Weights of a small contrastive audio-text model.
Model: 8.32M parameters, log mel input, encoder arch tdnn, encoder norm batchnorm, encoder widths [384], text encoder width 192, text encoder norm layernorm, text encoder activation star_relu.
Training: muon at rate 0.03, 7500 steps, batches of 256.
Data: trained on read English sentences (LibriTTS-R), 15625 training examples.
Rows from block 3 of the audio encoder of a small contrastive audio-text model, named by matrix and row number. Each number is 128 + 32 x the weight over its row's rms, rounded and kept within 0 to 255. All counts start at 0. Numbers have three digits each.
After each channel's rows are labels from the 100 clips, of 14848, where the channel reaches its highest value: "strongest on" is what is common among them. Only what is clearly more common there than usual is listed. The data: read English sentences (LibriTTS-R). In brackets: how many of the 100.
# conv: pointwise conv (encoder.blocks.3.conv.weight, 384x384x1), inputs 55-109

conv.62:123059141069148118107106078144125194180101088079082200205102151128172123122071146104092111114127165145109118113081058052102151128112124164148161105110135149145089117
strongest on: the word "his" (28)

conv.216:128093124083176140142178127115134100096109081170154128071076137136132109163160100111109196133164045137128119104138177214168131147193100108112110125115118141113119119
strongest on: the word "was" (59)

conv.80:142096107138116072105154168116109154140165115124147126107143176075038130129080176151141113133132157143207119149156145177083169140160121089143095118111124175143128134
strongest on: the word "be" (26)

conv.360:127166074137171135117086170115145130104120206080186176123169122172076175143082185097150126108072114077120086123163155077150122147154141161154077127105110121070146123
strongest on: the word "with" (27)

conv.280:136171132136128118112159108099096088119221135110132138127108128077105180109126154104193199141103132112124106110115115169163121153141156130159075156113138125188108137
strongest on: voice: female (89)

conv.168:158112093201071094139133132069155161209150103101134173111124131136134147125118159135100138150107114154182101087166132127151099119120137135178109179154093107158066096
strongest on: voice: male (77)

conv.108:132140142119132150098160145091126065095065115170136103101138057079111114137136147127107163164125156112168060104104161120173160136200180129208140116081177151048107114
strongest on: the word "was" (44)

conv.147:140114120122125144099135118066130182163119105157128148085068137110113136125100181079074154151131130102144110172104160075142108148079103138121102159074076094152104148
strongest on: the word "was" (35)

conv.119:131107126132087084144144159174152123079080117114124161066121135129104119101142147134127102168150149129106098087112086082059127099105127089139095123133149108113125135
strongest on: the word "be" (39)

conv.292:089113135187130134120096117056097197174121161097128158158093128109036128153106133091147130108113118158129092143090084134169170130067064132114140143140147129166058144
strongest on: the word "his" (27); the word "for" (26)

conv.205:171117113131104092159082158081112142103085096125076098159107152127117104073198165117123118120098131082201168115112149074080130073144155131140116113142153101153113116
strongest on: voice: male (73); the word "was" (35)

conv.271:087064095109120146168119132165103180101147126157100114142156105093106140092120095101047156125122106144092141148148181191114075105100102166127087137146150117112127151
strongest on: the word "the" (78)

conv.166:166095101151131141076161092148107161176072117153143089143188114123124073163146101131109138080116086171138147081061134110095147133106120111178119117111133150113099110
strongest on: the word "you" (64); the word "are" (29)

conv.44:110193147155083163164088097066152119142098092041141103134085116183174130147130142123157126156121137148092121156116124121130213100088165099084085089122129092185123151
strongest on: voice: male (78)

conv.213:130185091097156132111124120124150108191058146122124062093137094165123065134086131137076161121098147127140141105116185124147117119149090143142128128128135115114125037
strongest on: the word "with" (28)

conv.127:123126108100164136127095106106102138108091125155166096121156125171039116170120137132075075164143142127114135140112145152099118115132119101128114094132123170119116178
strongest on: voice: male (75); the word "was" (38)

conv.25:084176130097149143135186130107110241115121109094131093137130082122136120119163141127153186131203151112100173134158121088144119148121118120116136101164150136164130172
strongest on: the word "she" (25)

conv.138:137163134107179116090143113122198172104110042148149134122111107128116080121145126122151152107116127089093105111141154138088138108139153070109153133074115104113125137
strongest on: the word "with" (25)

conv.265:137196150094148134133091111089101110136114120094137084151131107110141126091148199150163098183068153064106118116111150085165074180091127125129138160069095092143178096
strongest on: the word "i" (58)

conv.132:096156136087060197094150149135100155113096048085136156114160168137154140101084149086106161111141133127138165128104151078084122136099108145101120099126101159112156168
strongest on: the word "you" (47); the word "i" (41)

conv.279:119108156053048136118163091122115100118150097129123207213132108111083151172097077090152033155109117161130099085087161126102096147089159118151149146124154126128165143
strongest on: the word "his" (31)

conv.255:144140078096188101136078160067179068125072133131126065141116194148098102150126110119159100150141184168153095131112111145130109184134128077160123131135133092165143148
strongest on: the word "she" (27)

conv.221:149128110129148135081147100091147136230083174120105173128089159092186149100122100147068109131107150117103150143170130133127071059092202131149118176165165102216194103
strongest on: the word "to" (67)

conv.379:096098168189160138184140155072079147164116140143097148088089052138192134153129156130109117058135123116106134146104074133130145121224133180113127075160079152105119144
strongest on: the word "the" (79); voice: male (74)

conv.305:120135111142112154091200136087116187141118150126160105172151162109129115169073148105184104108099112120098113122103112182122166132097184103187096127115146143203100149
strongest on: the word "she" (26)

conv.254:128146132092189082135111103144130074138166166130134124112127202163063146119106068148149095160059065146099147152134171154163145136139153125125180154164075103104147122
strongest on: voice: female (86)

conv.249:132110104121076076122116144142127088118079115092140130141111119110111111112087172096190132130090101195142137139121091159123118113124171126182142073106102085106114157
strongest on: voice: female (84)

conv.179:160132151122172108154122143115117086129112114113164115122157100144131109128118085136158167137130185122118146102169148100127127104116178082123164139136156140084108084
strongest on: the word "was" (42)

conv.46:140154119114099131090135108065142137126114122101139149109081200100135164156179150162154151103198107178163118121117147131112109099103155147141165123085060134104166128
strongest on: voice: male (77)

conv.207:141112131157115111179191130127124099167119129079123125137134108114137082127136074142097105085091127104137079190152150176114126160162142158128167071101074159055113100
strongest on: the word "be" (30)

conv.298:120113088103165173122164099133126100170131117095184159145105079154147088052117139104116151164099147174080130111116157129132104123059140114120145152101111165160133131
strongest on: the word "we" (30)

conv.183:122164123129149080156071128083119121077085166145145133146125141146155129091167099107109080139138131121135114127116110125118176137124092141089109154146165196144144173
strongest on: the word "you" (38)

conv.182:176176126121125181144102107141128125128113121101187146093128185118186163123173142093113160083097187165097101059126092130117099101223138112192115146111100120140108173
strongest on: the word "as" (26)

conv.248:103154117121095133115139106091128120124143086073133171124183139119171151112164159112137100132114159085053091164154151112121149097104130130114085168090168165128105128
strongest on: the word "for" (25)

conv.296:090142141114128121145105097162070105140116123137113117131126063096175078124149142114093169153174124082119151180191144103124093121117127088127134106193086124131173142
strongest on: the word "me" (26)

conv.277:109160148134121106111144154119122103163164130094129086120132118069109102155155136054123118107174122084153160103118177131144132228174160074174108131095135123110087114
strongest on: the word "i" (49); the word "my" (27)

conv.290:127160113120150142154089105079146105145071129133082142199120147066109142159129108129152093144139101138124147118140088138143126100122128086104158102183057135131134197
strongest on: the word "for" (39)

conv.293:125138119124188150112141104097118122144147137165106125192069137193105105134157119142164105098165094111107149114035124169199077146136121162195116134127149090105133153
strongest on: voice: female (79)

conv.352:145167080132114138143124109100169108156139123094095109137180137172203168115141120200108089132107153183104132136128184108109126133114156160176157100054194191158141090
strongest on: the word "you" (34)

conv.275:136154141089096181169158157095146152118102175128134134175074153109125074156140133143113161137188131073106083176135144153185100038132149073107151160141113113076113112
strongest on: the word "to" (70)

conv.68:098114141140119086093126145132089109116143117170197078209168095144085167088099108134204190166131106118108130155106118156150118050117085130187119145116070170127114150
strongest on: the word "was" (65)

conv.89:158121139150203143188106166113113149121148105133117136104156155166105106152103174107089127170086059140103095064116178101143194124069171116144080081109093115119143080
strongest on: the word "with" (38)

conv.50:100079178168118118144135150103111128083169111181103125115134132088098162165128100135114151150089082135139157149149144142152139108102119057149087117059132130154114117
strongest on: the word "the" (90)

conv.51:123111167086152119209133125168095177151112103145111135144110082072157072112080105119172132087115187136157092195113099115143195109069145177127145084167182134058155123
strongest on: the word "we" (33)

conv.313:113105119102125130114143083115091180105102144178131101099106133170140183110119107146116124157101202146086164148178111133142087133107155092103185174119078130121150137
strongest on: the word "you" (42)

conv.63:143165108115106098168149085063088239148102115107173117134135135108129118143060143090105159112116115123085105100098114083141124124064171117090089152140137142125156121
strongest on: the word "be" (33)

conv.343:141124146089112083097134126156141086126124100171145118135142137115114128115132139151149088121101090147122121162128122114127101115177075060140141104115091151145107160
strongest on: the word "not" (27)

conv.66:157141129116168107166102136121091127124187143154151071099153145002191078139119140110111103125101122124112157155126090112107132112139161185173139116121191162135182079
strongest on: the word "we" (25)

conv.269:117092085174147142089086064119119126096135107118083136114100126131114171117067105123073135132116126133079081077077118079116126120188135067133103106122132104175058154
strongest on: the word "my" (27)

conv.267:119077127126130162119117147155148126120143124087158133166125156158131139127138148101195149171133086156163112132091155113125122152154148170154076192128169133138125184
strongest on: the word "be" (36)

conv.295:142176126150097120101107168125139154132084112144085144091122164173112168128113108086152151102118118130131098081155186144123095122134080150169149066144139090080116078
strongest on: the word "was" (37)

conv.107:142176126169116129117082129171145130141116212119150155063162104091129111112134123133125085169101123062118183089048177158087143146149090130114117110126111068120102062
strongest on: the word "not" (30)

conv.170:133123108167147129202120094159191155090141139136147143133155193093119166134175170083118104128088129061086125091169125114126134127130091099121116087048094078111085065
strongest on: the word "the" (89)

conv.341:126146116124105112136123084099090152086153095101119121158150127153140190158115149152130092041130130169089147153146124121115128157171119150118157102109123116119112136
strongest on: the word "i" (90)

conv.190:098134126138117120156139082103144109155149096183133155142140170086083126141121112084097064183137130076133160121066156120136136137073156125092121095101172138127074114
strongest on: the word "we" (31)

conv.45:106137115115140130183111102066091179165193083108095133107119093095080114186128130136155002092099163106154160102160088173165142123138157157111132105111102096087076065
strongest on: the word "you" (73)

conv.253:150146136089149132145109167182121131103148131103148129054124120161139159147145101165140170151121160111161175151136081137130181190152130150109086090156078128119117163
strongest on: voice: male (78)

conv.251:139109083078157146124128147147122122183105172133126146102139114037117128083074123130093163150099090064052169098141115158121198081124128108080076081173115132092097115
strongest on: the word "the" (91); voice: male (74); the word "of" (54)

conv.346:136123143159103163100166134178106110158106145085127110151131106092123191132116088108131088120152102112191148127084107107076126090156134080150112111104146077114184113
strongest on: the word "be" (30)

conv.314:144054086126110136147167143146087113126113081113111175066134097161139119136140152157127118132138102100112148145034124099143124144096074131150137116164094104112130086
strongest on: the word "i" (75)

conv.37:086110145166135160197088152131092163130130147104115113138151108146144148098081157166153128125153103193132101117123148161163195094159145111108046127078161114082153112
strongest on: voice: female (86)

conv.363:161104102136110106078187137124104151163096125146139103100112165182081123071117114121106108123118135138180146087171143092119158138121130119138120111104139144062081101
strongest on: the word "was" (39)

conv.326:152153106139128131129116152082122167087105159150145103144156115139185107152174138106108104133136098168110121080140087069183123148204131138150110135133121048171121153
strongest on: voice: male (74)

conv.156:157142124101106161168100134137126105165111141166138097095083166128117091197131116089069121130163136146170098120122148122143138107110087147052114147128132097101091138
strongest on: the word "not" (57)

conv.345:127117142040210159091164141101095143105192130158103111149103127116087104117098165158146172118100072128122128110086140137116160123181130158127051105108080210103112149
strongest on: the word "with" (64)